config = dict(
    arch='tdnn',
    train_examples=184686,
    time_shift_ms=50,
    spec_augment=True,
    num_classes=[3, 12, 5],
    kernel_size=3,
    stem='single',
    learning_rate=0.022,
    nesterov=True,
    adamw_weight_decay_other_params=0.01,
)
Rows from block 3 of a small sound classifier, named by matrix and row number. Each number is 200 + 30 x the weight over its row's rms, rounded and kept within 0 to 999. All counts start at 0. After the name is the row's rms in percent of the matrix's.
After each channel's rows are labels from the 100 clips, of 14976, where the channel reaches its highest value: "responds to" is what is common among them. Only what is clearly more common there than usual is listed. The data: single notes of musical instruments (NSynth). In brackets: how many of the 100.
# conv: pointwise conv (model.blocks.3.conv.weight, 320x320x1), inputs 0-159

conv.164,100,181,171,218,174,272,235,174,217,193,156,179,229,204,213,221,224,202,242,181,221,155,225,194,164,139,219,179,182,246,184,209,194,221,250,270,212,202,197,209,214,204,230,156,202,236,250,230,216,187,211,192,219,192,185,198,179,177,167,196,218,216,212,159,178,183,188,161,201,135,243,181,230,193,184,171,219,214,207,249,241,187,205,216,248,215,221,238,215,250,188,199,182,202,207,184,251,222,177,187,198,182,177,221,206,193,206,206,205,244,215,268,240,185,205,210,201,199,170,215,189,195,176,245,220,201,220,169,214,214,203,170,202,210,154,255,126,242,203,173,223,171,178,227,218,182,210,207,156,226,200,257,249,174,242,268,219,236,167,244,155
responds to: guitar (36); pitch class D (32); pitch class A (25)

conv.133,103,256,212,237,140,250,195,211,215,171,169,207,196,247,213,256,230,154,247,212,221,202,212,130,194,203,194,216,162,200,265,183,218,154,192,217,247,181,179,212,264,158,190,224,214,192,208,198,198,201,177,219,195,192,181,158,260,165,227,214,188,174,177,172,148,159,121,169,182,143,172,268,209,174,163,172,159,204,168,212,266,187,176,203,219,249,186,201,223,269,196,196,176,204,187,156,203,200,199,232,226,137,223,248,182,218,193,177,210,191,218,245,220,220,226,169,253,188,239,211,141,217,242,173,207,166,200,184,190,242,197,217,233,205,225,214,206,176,202,232,202,274,181,206,221,166,174,310,222,229,230,167,242,159,235,224,161,223,183,167,158
responds to: synthetic (82); bass (80); octave 1 (36)

conv.231,093,196,240,193,140,173,221,194,211,202,195,193,131,194,175,200,168,223,168,162,227,140,192,198,255,215,195,209,212,232,160,195,189,232,161,195,220,202,256,237,211,222,203,201,204,252,190,170,165,216,198,248,146,238,208,228,168,174,184,254,209,230,220,230,256,215,215,233,228,187,182,195,198,180,182,161,250,239,230,242,221,191,148,217,202,219,224,241,197,219,234,163,189,197,190,244,182,205,210,178,198,188,183,188,231,195,175,255,184,218,161,175,173,205,189,257,194,187,209,191,228,167,208,159,222,216,223,250,195,239,144,207,194,167,153,176,150,256,122,200,229,212,204,193,209,221,244,250,175,225,189,186,215,209,210,270,208,182,209,159,187
responds to: octave 6 (48); pitch class A# (45); pitch class B (38); note: A#6 (25)

conv.90,103,132,199,161,184,220,130,252,232,203,175,247,208,200,188,205,198,195,236,213,207,164,173,193,179,184,266,199,192,204,168,251,192,177,134,274,186,183,201,162,175,208,151,232,173,164,242,197,147,149,179,162,184,213,211,215,147,199,240,190,205,231,200,166,251,147,193,224,209,198,169,142,212,150,229,178,261,204,179,177,243,237,167,181,228,198,178,179,158,180,138,184,185,222,229,171,147,208,237,161,190,154,201,212,201,231,246,198,157,173,220,215,212,175,178,193,233,180,238,245,203,192,165,214,226,218,207,162,223,182,187,224,224,184,192,212,185,192,234,188,184,166,218,238,216,232,228,222,183,192,218,171,182,229,185,224,276,197,147,206,232
responds to: pitch class D (40); octave 6 (36); pitch class G# (34)

conv.112,094,190,207,226,197,216,195,162,170,175,132,231,232,175,165,226,238,169,194,183,197,226,191,189,215,244,210,215,204,196,152,168,179,217,177,182,215,180,175,206,165,171,197,197,217,175,230,204,226,180,249,248,218,200,196,173,175,239,179,202,224,221,184,199,182,157,225,214,234,174,217,216,204,219,214,164,171,219,165,218,214,173,229,172,178,229,216,242,157,207,158,247,202,190,159,210,218,195,167,160,222,282,172,198,197,197,176,140,221,186,177,177,196,219,281,177,201,207,205,195,212,160,155,212,200,196,244,199,156,233,250,200,157,168,193,219,171,160,199,194,185,211,161,283,248,248,204,207,198,190,157,226,190,184,160,209,203,220,141,186,157
responds to: octave 6 (53); pitch class C (50); octave 7 (42); note: C6 (38)

conv.176,107,176,175,204,172,163,197,270,217,227,220,235,231,190,182,158,129,206,233,257,186,176,167,196,181,183,218,169,173,274,213,235,178,184,200,145,208,193,230,274,155,175,216,150,241,205,252,218,161,181,175,173,177,139,205,224,201,197,156,106,181,208,235,229,220,183,206,200,183,250,164,225,191,231,163,195,251,202,193,223,158,193,212,155,228,222,225,157,173,192,191,198,160,175,169,176,137,187,183,206,183,247,205,223,205,195,163,132,191,236,225,175,183,199,198,205,174,163,179,210,180,182,243,186,183,197,196,187,216,199,174,229,224,159,167,192,185,217,200,225,176,220,210,124,182,183,207,227,188,182,191,194,197,229,211,157,171,203,148,205,162
responds to: guitar (32)

conv.179,101,232,171,218,221,191,210,241,196,228,152,199,186,218,250,202,203,210,212,235,232,210,198,177,152,212,211,170,204,216,202,151,237,176,181,210,219,272,201,157,136,154,182,187,180,182,259,250,228,209,185,247,196,166,171,220,235,137,172,224,205,199,217,139,223,189,176,247,238,169,183,165,272,171,195,188,231,195,219,238,212,208,180,164,144,227,233,219,239,225,191,184,252,259,239,176,170,226,204,228,216,233,173,147,220,216,184,150,165,221,219,174,183,200,216,173,233,175,169,202,188,170,226,188,149,202,191,189,221,228,219,193,180,157,176,186,170,201,183,190,205,199,159,196,162,222,207,192,170,227,212,204,222,218,197,196,184,150,203,209,144
responds to: source: electronic (66); pitch class F# (49); organ (36)

conv.152,108,213,223,166,146,217,185,172,225,190,223,177,254,179,161,188,154,199,239,232,226,171,196,178,193,171,215,181,164,163,213,182,261,200,150,193,209,209,188,205,255,174,216,233,222,193,177,208,205,212,156,225,196,188,206,241,213,265,191,184,281,200,171,197,185,208,163,200,206,273,213,222,216,172,188,214,209,189,218,228,157,209,211,176,214,229,198,174,182,166,184,176,143,189,242,142,195,184,239,267,235,199,160,172,181,211,223,256,172,207,199,244,200,221,213,202,201,172,199,231,203,191,169,218,180,196,165,153,242,205,172,206,195,209,206,235,123,189,216,191,209,227,161,252,224,218,211,146,140,194,199,202,191,233,212,138,153,224,227,193,230
responds to: bass (57); octave 1 (41)

conv.223,098,211,189,180,191,211,227,223,189,213,198,207,210,170,170,183,200,181,155,192,201,169,155,198,169,245,195,183,253,155,223,251,203,211,173,201,232,241,182,226,268,197,145,155,203,167,172,211,166,233,223,216,158,178,236,144,179,162,180,209,253,197,226,224,187,182,205,156,224,250,186,245,217,226,234,210,208,148,185,219,281,298,199,194,190,208,142,230,208,154,248,226,168,214,198,153,158,176,265,198,197,189,176,193,198,202,220,236,221,175,233,248,169,207,120,232,249,242,184,185,216,190,173,203,230,145,182,206,214,221,153,236,198,239,256,218,163,148,180,231,199,185,174,193,174,236,171,202,164,205,116,140,187,240,208,183,188,230,228,204,196
responds to: bass (73); synthetic (73); octave 2 (56)

conv.83,101,222,216,213,218,195,191,216,216,220,173,209,239,175,266,150,240,221,240,217,195,242,179,175,151,175,194,216,203,240,210,253,143,208,175,194,198,249,251,225,222,145,192,196,257,213,213,247,203,206,203,185,167,186,168,220,164,202,227,216,249,224,266,219,257,221,246,211,180,220,169,164,192,244,200,206,189,255,215,228,235,175,231,207,127,167,240,189,195,206,184,188,230,240,227,258,190,218,210,192,200,164,147,205,200,173,198,164,199,212,197,235,193,134,204,220,219,190,256,225,187,178,195,234,180,194,222,192,208,211,244,212,215,170,184,247,200,155,172,219,173,198,201,211,171,177,223,212,208,183,137,197,204,153,183,145,200,192,226,166,225
responds to: guitar (43)

conv.85,103,192,238,234,190,208,175,182,168,155,229,191,161,176,211,197,224,239,231,221,196,128,181,164,218,199,198,170,211,193,215,211,192,294,148,222,212,266,239,229,191,199,211,177,154,214,185,251,254,140,190,244,215,223,260,194,182,191,226,258,220,192,192,209,176,234,207,189,251,172,209,171,242,229,171,185,171,206,184,191,268,158,185,163,142,196,185,215,172,199,190,188,211,232,230,240,221,133,214,168,123,184,198,242,223,120,242,165,183,154,187,233,182,197,229,216,247,191,157,229,174,199,182,136,207,219,212,212,216,161,224,165,132,201,174,185,168,189,246,136,194,236,227,177,227,194,240,182,171,192,190,207,230,184,198,247,215,239,229,209,190
responds to: pitch class D (43); note: D5 (25)

conv.89,092,167,201,229,206,243,174,213,206,149,204,190,206,235,170,201,175,189,207,203,178,245,193,233,202,237,194,199,252,177,266,181,194,159,241,224,213,170,208,207,147,244,190,216,241,200,172,193,214,151,171,234,197,217,235,187,264,223,232,195,194,171,186,198,197,183,207,201,169,165,211,220,216,183,201,186,211,247,188,220,180,257,213,238,232,160,150,172,214,206,183,210,179,189,169,168,272,215,204,238,205,188,175,168,192,208,227,224,216,227,212,181,152,171,200,221,185,179,201,218,174,242,191,197,251,180,246,187,175,138,255,186,293,163,183,160,150,201,206,187,180,146,194,193,182,220,159,173,198,168,205,207,176,190,154,185,200,197,211,145,259
responds to: electronic (78); organ (53); pitch class E (43)

conv.240,103,191,246,245,213,246,165,260,182,218,210,196,194,198,171,160,196,215,220,275,194,250,167,206,189,223,169,163,123,211,179,161,153,220,192,229,170,167,217,203,224,201,236,179,216,182,244,197,189,205,183,179,173,164,253,223,245,200,197,167,125,214,184,224,198,195,203,225,211,169,142,176,257,224,153,206,245,207,237,168,164,211,220,195,158,161,241,191,210,221,200,232,167,181,240,197,229,130,187,146,240,173,258,232,291,180,175,153,147,161,160,197,275,198,187,225,198,222,254,196,194,224,217,214,162,198,193,205,232,212,199,222,203,198,213,162,204,158,201,190,167,175,170,154,200,220,187,131,197,218,203,170,183,168,238,178,223,193,187,189,221
responds to: octave 3 (77); pitch class A# (60); instrument family: organ (45); note: A#3 (40)

conv.212,105,182,191,188,216,210,189,190,222,226,190,198,213,167,217,183,195,211,120,218,241,190,181,199,138,266,166,217,214,194,187,171,184,177,256,207,186,221,263,235,164,203,229,205,219,255,210,246,246,195,249,191,220,208,210,218,210,210,179,235,213,182,147,218,160,224,176,186,238,221,219,186,240,123,260,199,210,201,194,189,179,190,151,152,204,158,214,185,171,166,187,214,147,170,186,211,236,223,182,188,215,187,148,231,187,223,201,172,181,240,224,199,226,212,115,187,196,212,211,217,183,196,165,219,181,204,152,163,182,212,167,195,174,176,221,167,249,154,191,201,135,179,197,164,197,218,239,208,217,184,164,194,169,175,211,150,227,199,202,153,203
responds to: pitch class A (57); octave 6 (55); pitch class G# (40); note: A6 (30)

conv.141,107,220,211,149,170,178,234,228,237,181,251,206,260,212,166,155,223,163,235,221,205,193,172,217,223,237,222,229,220,171,187,213,232,244,197,186,226,190,189,150,185,194,273,206,204,167,216,147,188,236,182,224,212,183,244,223,182,208,198,197,180,169,181,184,181,230,203,250,181,163,223,230,184,207,219,212,184,137,220,213,148,181,185,225,190,176,159,246,241,174,215,173,166,206,249,251,177,150,186,180,198,186,231,277,222,220,232,201,186,182,176,167,181,202,222,186,220,244,167,215,184,230,267,192,211,251,225,251,243,234,195,202,247,234,230,165,224,187,195,223,271,200,204,228,219,191,182,256,174,209,202,183,241,198,274,187,276,128,195,151,218
responds to: pitch class F (81); octave 6 (49); note: F6 (40); guitar (31)

conv.123,090,234,192,208,158,174,229,204,225,223,227,183,259,217,172,232,223,156,186,191,263,185,141,173,197,218,272,195,212,187,224,140,185,227,152,196,166,185,192,199,207,236,200,150,198,195,170,216,220,212,186,271,226,224,185,181,227,196,208,211,191,221,247,200,178,183,195,162,203,217,193,207,165,191,209,226,190,195,192,224,198,229,202,226,175,161,233,221,246,217,219,225,173,201,221,179,153,166,146,208,229,147,217,192,213,256,190,221,207,228,196,222,165,229,180,201,144,254,204,198,195,216,199,185,251,233,201,161,194,170,175,182,192,231,250,168,162,215,204,221,217,191,204,159,223,188,202,240,213,204,170,180,188,263,187,174,171,242,218,161,215
responds to: pitch class F (34); organ (28)

conv.67,103,182,183,210,100,168,170,198,192,206,209,162,146,205,190,236,227,166,275,268,200,204,153,194,160,205,152,225,175,177,183,201,189,202,201,205,231,254,212,204,180,226,158,142,213,186,210,225,199,230,272,177,200,215,228,173,187,193,224,243,199,176,219,234,156,216,196,226,206,220,197,189,191,212,163,184,177,167,232,219,202,203,205,230,196,212,239,219,218,217,194,172,155,233,151,262,217,194,162,209,242,246,229,213,191,209,180,221,253,205,238,203,201,157,233,158,180,233,198,118,165,221,134,199,227,165,215,162,158,179,215,250,221,135,166,190,206,196,192,209,238,157,193,155,222,200,210,215,210,230,213,175,213,215,199,193,237,184,164,188,171
responds to: octave 6 (58); pitch class B (39); instrument family: keyboard (39); pitch class G (33)

conv.154,099,140,204,218,181,178,192,209,125,264,177,182,200,188,187,207,164,209,200,207,211,209,177,229,165,159,200,187,198,221,199,208,230,179,210,223,182,164,208,194,162,165,180,210,210,213,233,176,187,146,248,175,167,226,192,228,180,195,211,217,223,205,213,147,236,169,133,186,206,123,165,163,153,186,214,184,185,166,163,203,235,251,154,180,206,234,213,202,182,194,263,191,211,134,192,197,251,234,237,199,244,191,191,170,190,190,198,185,234,222,186,176,196,193,222,237,174,223,232,190,162,214,276,265,230,251,202,208,156,239,231,196,140,193,156,148,193,186,209,212,179,239,204,225,209,201,219,189,205,177,192,185,210,215,170,176,224,233,243,237,196
responds to: electronic (74); organ (61); pitch class G (26)

conv.228,102,188,196,242,195,192,185,195,253,213,192,185,208,142,155,227,207,172,219,228,134,226,149,207,210,236,191,175,207,198,249,159,153,206,231,200,232,232,196,221,210,193,244,207,181,216,203,215,199,143,202,201,156,179,183,213,181,174,217,212,146,166,220,232,236,246,203,244,201,199,176,221,197,201,182,199,167,161,226,226,195,207,249,198,171,206,165,157,199,235,181,237,211,197,176,181,172,203,203,229,149,164,173,209,223,221,216,253,221,241,178,169,109,224,212,198,212,179,193,266,167,183,204,154,175,234,190,207,225,178,218,139,144,209,167,177,242,220,165,174,209,170,187,211,248,230,193,231,182,206,154,195,204,189,219,215,240,181,191,165,183
responds to: pitch class F (49); pitch class B (36); string (26)

conv.58,103,218,156,213,208,207,157,205,237,175,152,249,183,206,204,263,152,207,181,237,179,201,197,205,212,228,150,213,201,192,146,179,181,216,240,216,159,257,186,225,213,233,165,242,196,240,180,203,201,162,247,180,189,265,153,227,201,198,235,210,165,204,205,186,243,195,197,172,243,192,136,160,222,247,198,208,164,178,180,187,239,212,200,168,189,236,185,221,188,249,161,100,163,187,193,223,232,194,207,167,156,172,160,179,217,237,208,195,220,246,210,236,199,180,142,209,206,194,203,172,220,153,145,152,239,239,172,290,187,204,226,197,157,149,177,178,159,202,206,167,241,222,224,191,178,243,216,156,171,191,242,143,202,203,235,233,232,234,196,179,199
responds to: pitch class B (53); octave 7 (37); pitch class A# (37); octave 6 (28)

conv.116,105,189,187,235,227,223,127,219,271,225,189,216,268,195,165,185,191,158,233,188,231,211,217,196,200,185,231,166,205,193,249,167,191,235,177,190,165,216,199,221,136,188,204,164,176,223,187,166,187,222,214,204,224,161,233,194,163,142,255,182,185,208,194,204,221,209,199,188,189,248,240,212,180,205,159,210,210,207,229,139,192,191,225,173,158,244,210,162,171,163,193,206,214,189,227,191,190,161,186,244,241,194,141,197,282,188,195,192,229,230,203,220,152,206,203,217,194,218,164,198,154,182,200,215,159,138,156,203,163,193,165,209,133,191,222,264,189,187,205,257,188,156,206,234,248,151,256,131,199,195,167,200,247,223,192,205,241,180,186,202,226
responds to: synthetic (75); bass (71)

conv.96,099,232,178,210,228,192,200,205,150,199,217,231,149,142,200,236,207,194,197,188,185,185,216,187,165,200,213,174,234,203,171,207,178,178,231,232,189,224,239,218,195,201,202,154,213,163,215,179,238,192,192,186,158,211,222,183,186,217,139,217,245,209,172,190,266,252,231,181,195,232,211,174,185,241,223,198,136,191,221,186,148,183,227,148,160,189,215,205,239,222,194,235,204,212,214,191,202,204,243,174,201,180,191,157,191,217,256,184,236,251,161,219,188,150,212,202,166,198,170,206,177,164,197,237,174,171,209,208,162,176,219,204,231,160,210,154,235,227,156,170,187,175,213,223,201,263,200,178,197,185,177,263,204,180,232,240,187,200,192,137,231
responds to: octave 3 (54); pitch class F (50); note: F3 (46)

conv.22,100,216,234,212,168,167,182,221,220,229,241,204,213,201,112,237,206,175,229,243,217,197,212,173,187,170,177,207,249,207,209,205,199,227,164,194,206,203,154,197,185,227,231,206,190,205,175,175,231,222,226,170,186,183,188,186,176,162,191,264,166,209,167,235,200,134,206,161,236,199,163,209,238,175,214,157,246,200,216,150,201,247,197,215,174,179,234,223,242,278,218,215,148,193,204,223,230,212,239,194,224,224,185,194,203,247,189,154,210,230,217,190,231,217,150,265,201,191,164,257,228,213,219,172,222,210,190,215,224,156,164,228,170,207,187,200,255,204,180,194,218,212,190,198,160,211,239,224,188,206,205,198,201,228,240,204,211,219,191,194,161
responds to: pitch class D (48); pitch class A# (48); octave 7 (30); note: D7 (26)

conv.297,107,182,199,195,191,201,167,185,205,256,230,188,189,213,215,181,164,186,212,164,233,177,164,233,204,206,283,167,251,209,186,198,169,160,228,230,218,189,173,256,190,179,184,158,223,172,181,230,195,195,216,214,242,236,206,107,217,231,214,177,258,177,215,216,199,212,192,231,157,155,210,230,186,219,200,223,186,233,145,202,209,170,200,163,231,249,193,196,176,166,198,177,236,202,261,189,219,157,169,183,169,210,204,188,153,210,136,194,190,247,152,213,185,197,217,196,183,198,193,200,202,158,194,186,188,217,251,186,222,206,199,225,225,177,223,209,161,212,214,153,205,177,164,210,213,208,216,228,176,167,193,207,190,151,193,196,183,244,160,212,176
responds to: synthetic (80); bass (77); octave 1 (42); pitch class: C# (29)

conv.1,091,210,173,231,157,180,205,198,203,176,154,188,196,218,221,200,204,208,256,192,202,175,158,173,187,198,213,232,178,206,158,196,230,157,224,234,178,176,206,200,203,228,219,233,221,186,215,231,211,227,246,197,211,245,177,237,202,151,275,230,195,216,243,207,222,212,250,227,221,252,241,247,195,188,143,188,173,224,211,198,226,196,146,185,134,176,209,207,235,155,232,167,207,201,236,220,188,194,225,190,225,208,211,187,221,190,242,150,185,272,228,217,186,190,173,210,182,182,222,242,118,240,240,195,162,212,252,180,180,250,222,199,183,214,158,218,185,212,231,193,252,179,223,156,235,233,202,128,201,170,206,191,168,220,251,228,229,142,192,210,158
responds to: source: electronic (72); pitch class D# (46); pitch class B (36)

conv.50,101,190,187,225,208,220,218,169,204,275,192,229,193,206,204,218,221,186,234,198,197,165,215,157,195,171,225,160,193,160,207,182,150,164,207,216,187,156,225,200,127,163,278,235,174,209,187,199,197,191,215,179,174,186,215,189,152,207,198,228,213,221,181,211,194,230,188,190,200,179,172,214,194,187,167,143,225,184,251,179,140,227,174,216,144,204,186,236,203,221,223,139,200,153,201,210,194,228,187,229,214,232,226,166,185,243,209,230,192,217,192,252,172,243,224,176,280,153,224,181,197,185,218,166,185,254,186,246,213,217,192,202,157,229,240,192,250,212,224,237,210,197,220,235,164,176,157,239,163,231,167,178,195,235,198,150,185,197,221,195,220
responds to: pitch class F (68); octave 6 (60); note: F6 (41)

conv.145,101,206,216,178,248,198,217,241,193,186,207,180,172,124,132,215,153,204,255,232,266,262,176,209,243,214,253,216,166,198,202,178,207,146,161,196,192,204,197,289,189,227,222,230,216,165,209,208,170,215,160,163,232,243,186,221,195,176,135,194,221,183,165,175,146,213,236,172,181,152,187,202,197,195,176,185,229,193,195,189,193,156,177,252,165,206,196,230,193,231,192,218,190,137,215,209,152,202,219,229,194,230,223,211,184,137,158,234,176,219,207,154,197,198,235,221,209,168,131,239,222,219,250,181,182,183,172,236,221,218,140,255,178,179,143,204,188,178,176,224,225,205,211,174,167,212,228,151,167,191,224,183,233,165,204,165,252,207,179,221,238
responds to: pitch class B (50); pitch class F# (38); octave 6 (32)

conv.239,093,194,221,177,238,200,213,177,154,208,153,206,192,217,229,159,184,186,151,192,209,203,154,243,194,165,173,247,147,175,215,190,202,199,212,202,183,229,183,248,209,209,234,208,195,160,207,218,189,124,198,251,135,202,198,205,265,205,227,197,202,170,181,213,180,211,199,196,180,164,177,201,200,165,193,159,190,172,241,241,230,169,162,187,211,183,157,250,156,198,138,185,220,246,206,204,207,226,225,107,184,211,180,291,147,178,180,197,175,152,159,227,182,221,187,166,190,258,213,178,234,181,187,224,212,234,212,220,191,192,179,220,206,133,200,243,214,200,215,182,201,211,229,199,217,187,201,172,143,109,235,235,226,225,199,212,231,210,176,201,218
responds to: pitch class A (60); octave 7 (29)

conv.91,104,158,177,178,215,235,204,217,244,219,156,201,222,199,177,169,240,251,214,207,202,145,153,200,201,226,107,223,191,237,218,202,195,202,210,255,197,194,167,201,195,173,171,158,213,215,201,200,158,204,216,207,187,199,177,216,239,244,154,161,152,189,243,210,197,197,187,190,190,143,287,150,229,237,207,210,234,225,145,181,181,203,169,192,217,218,216,175,194,215,238,208,228,178,163,219,208,192,195,240,202,218,236,166,155,219,230,257,230,187,201,206,219,151,198,259,204,243,212,228,198,158,212,223,199,169,216,193,275,175,234,273,152,182,217,310,235,221,201,176,197,234,202,186,208,149,163,239,152,219,186,241,230,232,226,217,207,233,217,166,199
responds to: octave 6 (37); pitch class A# (36); guitar (36)

conv.220,093,132,241,176,197,167,222,231,199,286,168,226,187,188,198,233,194,223,196,226,246,194,184,193,234,202,225,203,178,202,180,172,258,203,242,245,216,180,244,214,234,214,230,234,206,192,284,192,202,170,263,214,271,189,216,201,206,200,193,196,237,178,229,234,195,217,172,251,228,229,194,191,193,226,217,197,237,179,252,137,207,107,204,152,167,173,231,218,212,225,221,219,234,198,204,212,181,181,187,161,173,214,291,237,197,234,184,232,215,147,193,151,160,251,183,169,216,223,227,245,190,207,221,163,217,212,174,208,265,161,188,196,200,208,169,168,258,193,213,269,192,234,231,232,228,208,186,233,247,170,246,217,226,198,164,159,206,173,217,255,206
responds to: source: electronic (79); pitch class C (49); pitch class G (40); note: G5 (25)

conv.24,097,174,236,192,193,216,209,226,200,203,143,190,198,188,217,202,196,204,174,238,196,206,175,238,157,214,200,214,203,251,229,199,237,232,219,227,183,199,238,194,180,167,228,189,174,246,181,197,216,202,205,153,226,155,264,171,179,219,176,203,154,159,191,282,189,191,162,188,261,222,196,274,191,228,202,261,247,266,201,198,208,208,182,205,194,229,195,168,186,204,192,244,172,185,252,166,193,220,186,194,212,204,205,172,201,238,160,185,215,177,161,227,252,181,178,248,178,175,166,150,213,247,125,261,231,232,196,247,166,180,212,170,215,168,247,137,213,221,224,207,155,254,174,163,247,257,240,190,226,171,185,179,209,221,254,142,236,209,229,224,171
responds to: bass (90); synthetic (89); octave 2 (39); octave 1 (29)

conv.199,098,226,165,185,173,229,163,212,225,216,209,107,206,197,185,247,173,230,198,166,257,203,158,189,210,210,214,212,184,190,260,224,181,206,222,164,196,168,191,223,187,189,241,196,160,184,229,225,201,201,188,203,247,179,219,154,189,210,221,124,210,192,146,180,213,196,199,221,170,212,148,231,188,172,241,185,212,199,162,187,187,235,235,221,192,200,204,204,205,186,175,225,225,164,275,205,171,196,220,217,233,210,178,211,166,224,189,201,158,203,212,186,159,191,212,243,187,175,187,223,222,198,165,185,218,231,241,191,213,223,180,189,219,187,199,206,229,197,212,167,134,188,213,215,164,185,242,194,220,175,195,194,232,226,118,119,221,144,192,185,193
responds to: electronic (74); organ (36); pitch class G# (29)

conv.249,111,222,160,197,205,178,179,187,264,168,184,191,197,144,213,206,202,214,183,190,151,227,198,216,237,140,173,210,249,206,189,184,239,200,201,209,225,243,260,176,200,243,253,202,195,225,181,218,171,159,242,216,166,193,223,222,204,232,150,209,151,206,194,175,209,180,269,166,199,240,211,193,211,181,207,153,170,236,182,185,188,251,173,99,210,200,197,130,200,193,221,205,261,197,219,192,222,259,152,187,242,201,193,217,232,244,223,139,196,189,183,154,160,184,126,148,192,172,258,242,176,217,223,206,217,144,174,252,192,204,243,136,184,222,181,174,210,219,197,182,179,215,179,194,217,163,197,209,156,149,197,195,219,224,187,228,220,209,194,226,228
responds to: synthetic (64); bass (62); pitch class F (26)

conv.140,097,202,189,173,199,178,226,190,179,225,200,225,223,202,208,218,209,222,237,178,196,208,171,216,197,237,229,251,155,154,193,171,274,261,196,215,204,192,191,199,136,196,249,193,168,225,204,195,259,202,158,141,174,186,218,288,246,216,177,235,213,213,211,201,181,202,237,187,252,226,202,237,214,155,251,272,143,256,197,188,167,185,197,229,151,225,201,192,264,152,154,168,110,156,219,206,225,191,259,222,162,195,178,185,182,189,231,231,207,139,211,240,218,183,172,210,196,211,169,222,171,187,182,193,178,193,164,227,259,185,185,203,186,151,118,154,191,183,223,133,160,213,205,260,207,226,221,164,162,204,190,175,249,192,214,208,282,249,167,194,231
responds to: pitch class F (43); pitch class A (43); note: A4 (29); octave 7 (26)

conv.155,094,186,207,250,201,201,182,179,187,182,217,226,172,178,255,214,211,211,174,226,204,167,216,272,158,208,164,236,247,204,224,194,204,242,188,256,237,184,204,238,227,196,175,158,191,251,166,184,195,193,203,160,188,187,203,162,188,195,187,196,178,196,234,198,187,201,230,190,195,228,153,153,207,159,250,191,168,211,165,203,209,190,162,146,211,186,192,177,177,206,214,211,179,184,202,237,210,158,240,186,171,205,140,228,212,223,231,260,190,207,177,230,179,185,256,188,208,199,183,206,152,216,154,92,160,208,183,230,219,203,158,211,253,124,170,218,244,220,181,233,157,244,293,233,215,229,188,246,183,228,196,215,176,207,191,169,164,231,207,202,235
responds to: synthetic (68); bass (59)

conv.294,097,94,202,176,141,185,207,188,200,168,218,204,213,181,194,178,211,231,224,228,192,209,177,238,179,231,233,185,214,211,195,255,220,197,170,191,198,169,166,191,144,228,242,244,162,214,213,204,199,207,134,192,233,281,213,170,168,219,206,276,209,223,173,197,239,202,235,206,235,183,150,196,205,205,184,213,170,228,232,232,181,205,198,240,233,196,232,200,200,167,191,203,190,221,176,205,192,149,215,239,160,215,179,158,198,237,229,192,155,189,187,206,204,201,200,239,186,197,206,172,211,218,251,170,268,239,185,273,173,239,215,173,203,237,175,142,188,243,183,202,150,233,164,189,177,209,258,189,157,199,195,182,124,237,206,214,229,197,175,211,179
responds to: pitch class D (64); octave 7 (41)

conv.288,102,232,154,185,230,153,174,205,225,204,217,187,228,218,222,175,172,229,198,231,222,189,237,185,160,208,194,237,202,214,229,202,197,258,155,166,215,208,190,209,195,199,156,218,181,196,182,207,195,206,217,217,193,227,236,186,169,196,169,237,193,178,279,277,209,199,243,199,169,222,267,138,162,223,193,226,214,172,180,196,210,224,179,179,226,254,212,145,217,142,197,159,210,196,196,202,174,233,203,174,197,168,188,237,231,197,215,210,204,143,240,193,255,247,250,207,179,271,184,155,188,201,237,189,158,193,200,179,193,174,174,184,156,107,218,201,208,213,155,213,155,222,174,242,220,195,175,276,162,209,167,203,195,182,191,135,278,191,163,177,212
responds to: guitar (46); bass (46); octave 3 (41)

conv.9,096,194,133,200,172,165,203,228,204,219,214,167,194,218,179,209,192,185,218,208,250,219,178,200,242,240,211,159,201,241,220,194,219,259,195,173,209,186,198,218,220,193,199,189,132,161,188,196,188,169,228,188,210,186,228,159,183,173,223,216,188,149,187,214,231,221,226,200,219,197,166,248,191,205,224,218,186,191,186,184,134,198,175,230,183,195,225,154,196,193,204,259,189,184,212,176,153,201,232,261,212,200,262,212,216,199,167,209,169,191,228,160,138,177,218,208,193,221,193,194,196,272,219,181,180,166,225,221,192,168,231,172,254,149,169,193,195,187,210,171,193,205,186,203,182,218,185,172,218,206,158,184,208,204,197,215,190,175,267,176,197
responds to: octave 3 (87); pitch class F (38); note: F3 (35); pitch class F# (27)

conv.122,098,203,249,226,243,261,168,188,231,167,253,203,171,243,202,220,202,239,206,206,158,200,242,185,204,212,197,205,193,222,248,155,208,208,170,164,176,168,162,156,134,196,227,232,190,170,206,255,164,197,196,218,195,256,208,213,178,233,167,178,196,226,222,226,154,214,206,242,212,256,182,160,218,202,191,227,216,220,229,188,234,204,221,205,224,202,228,215,239,201,189,191,223,207,152,225,240,177,213,130,224,204,196,211,213,236,203,252,188,216,192,183,208,195,204,155,237,257,207,163,232,211,160,113,168,192,181,175,244,203,242,167,154,175,170,245,192,183,197,268,165,270,202,183,152,168,178,196,231,221,238,222,194,221,164,178,141,222,190,215,192
responds to: guitar (46); octave 7 (32); pitch class F (25)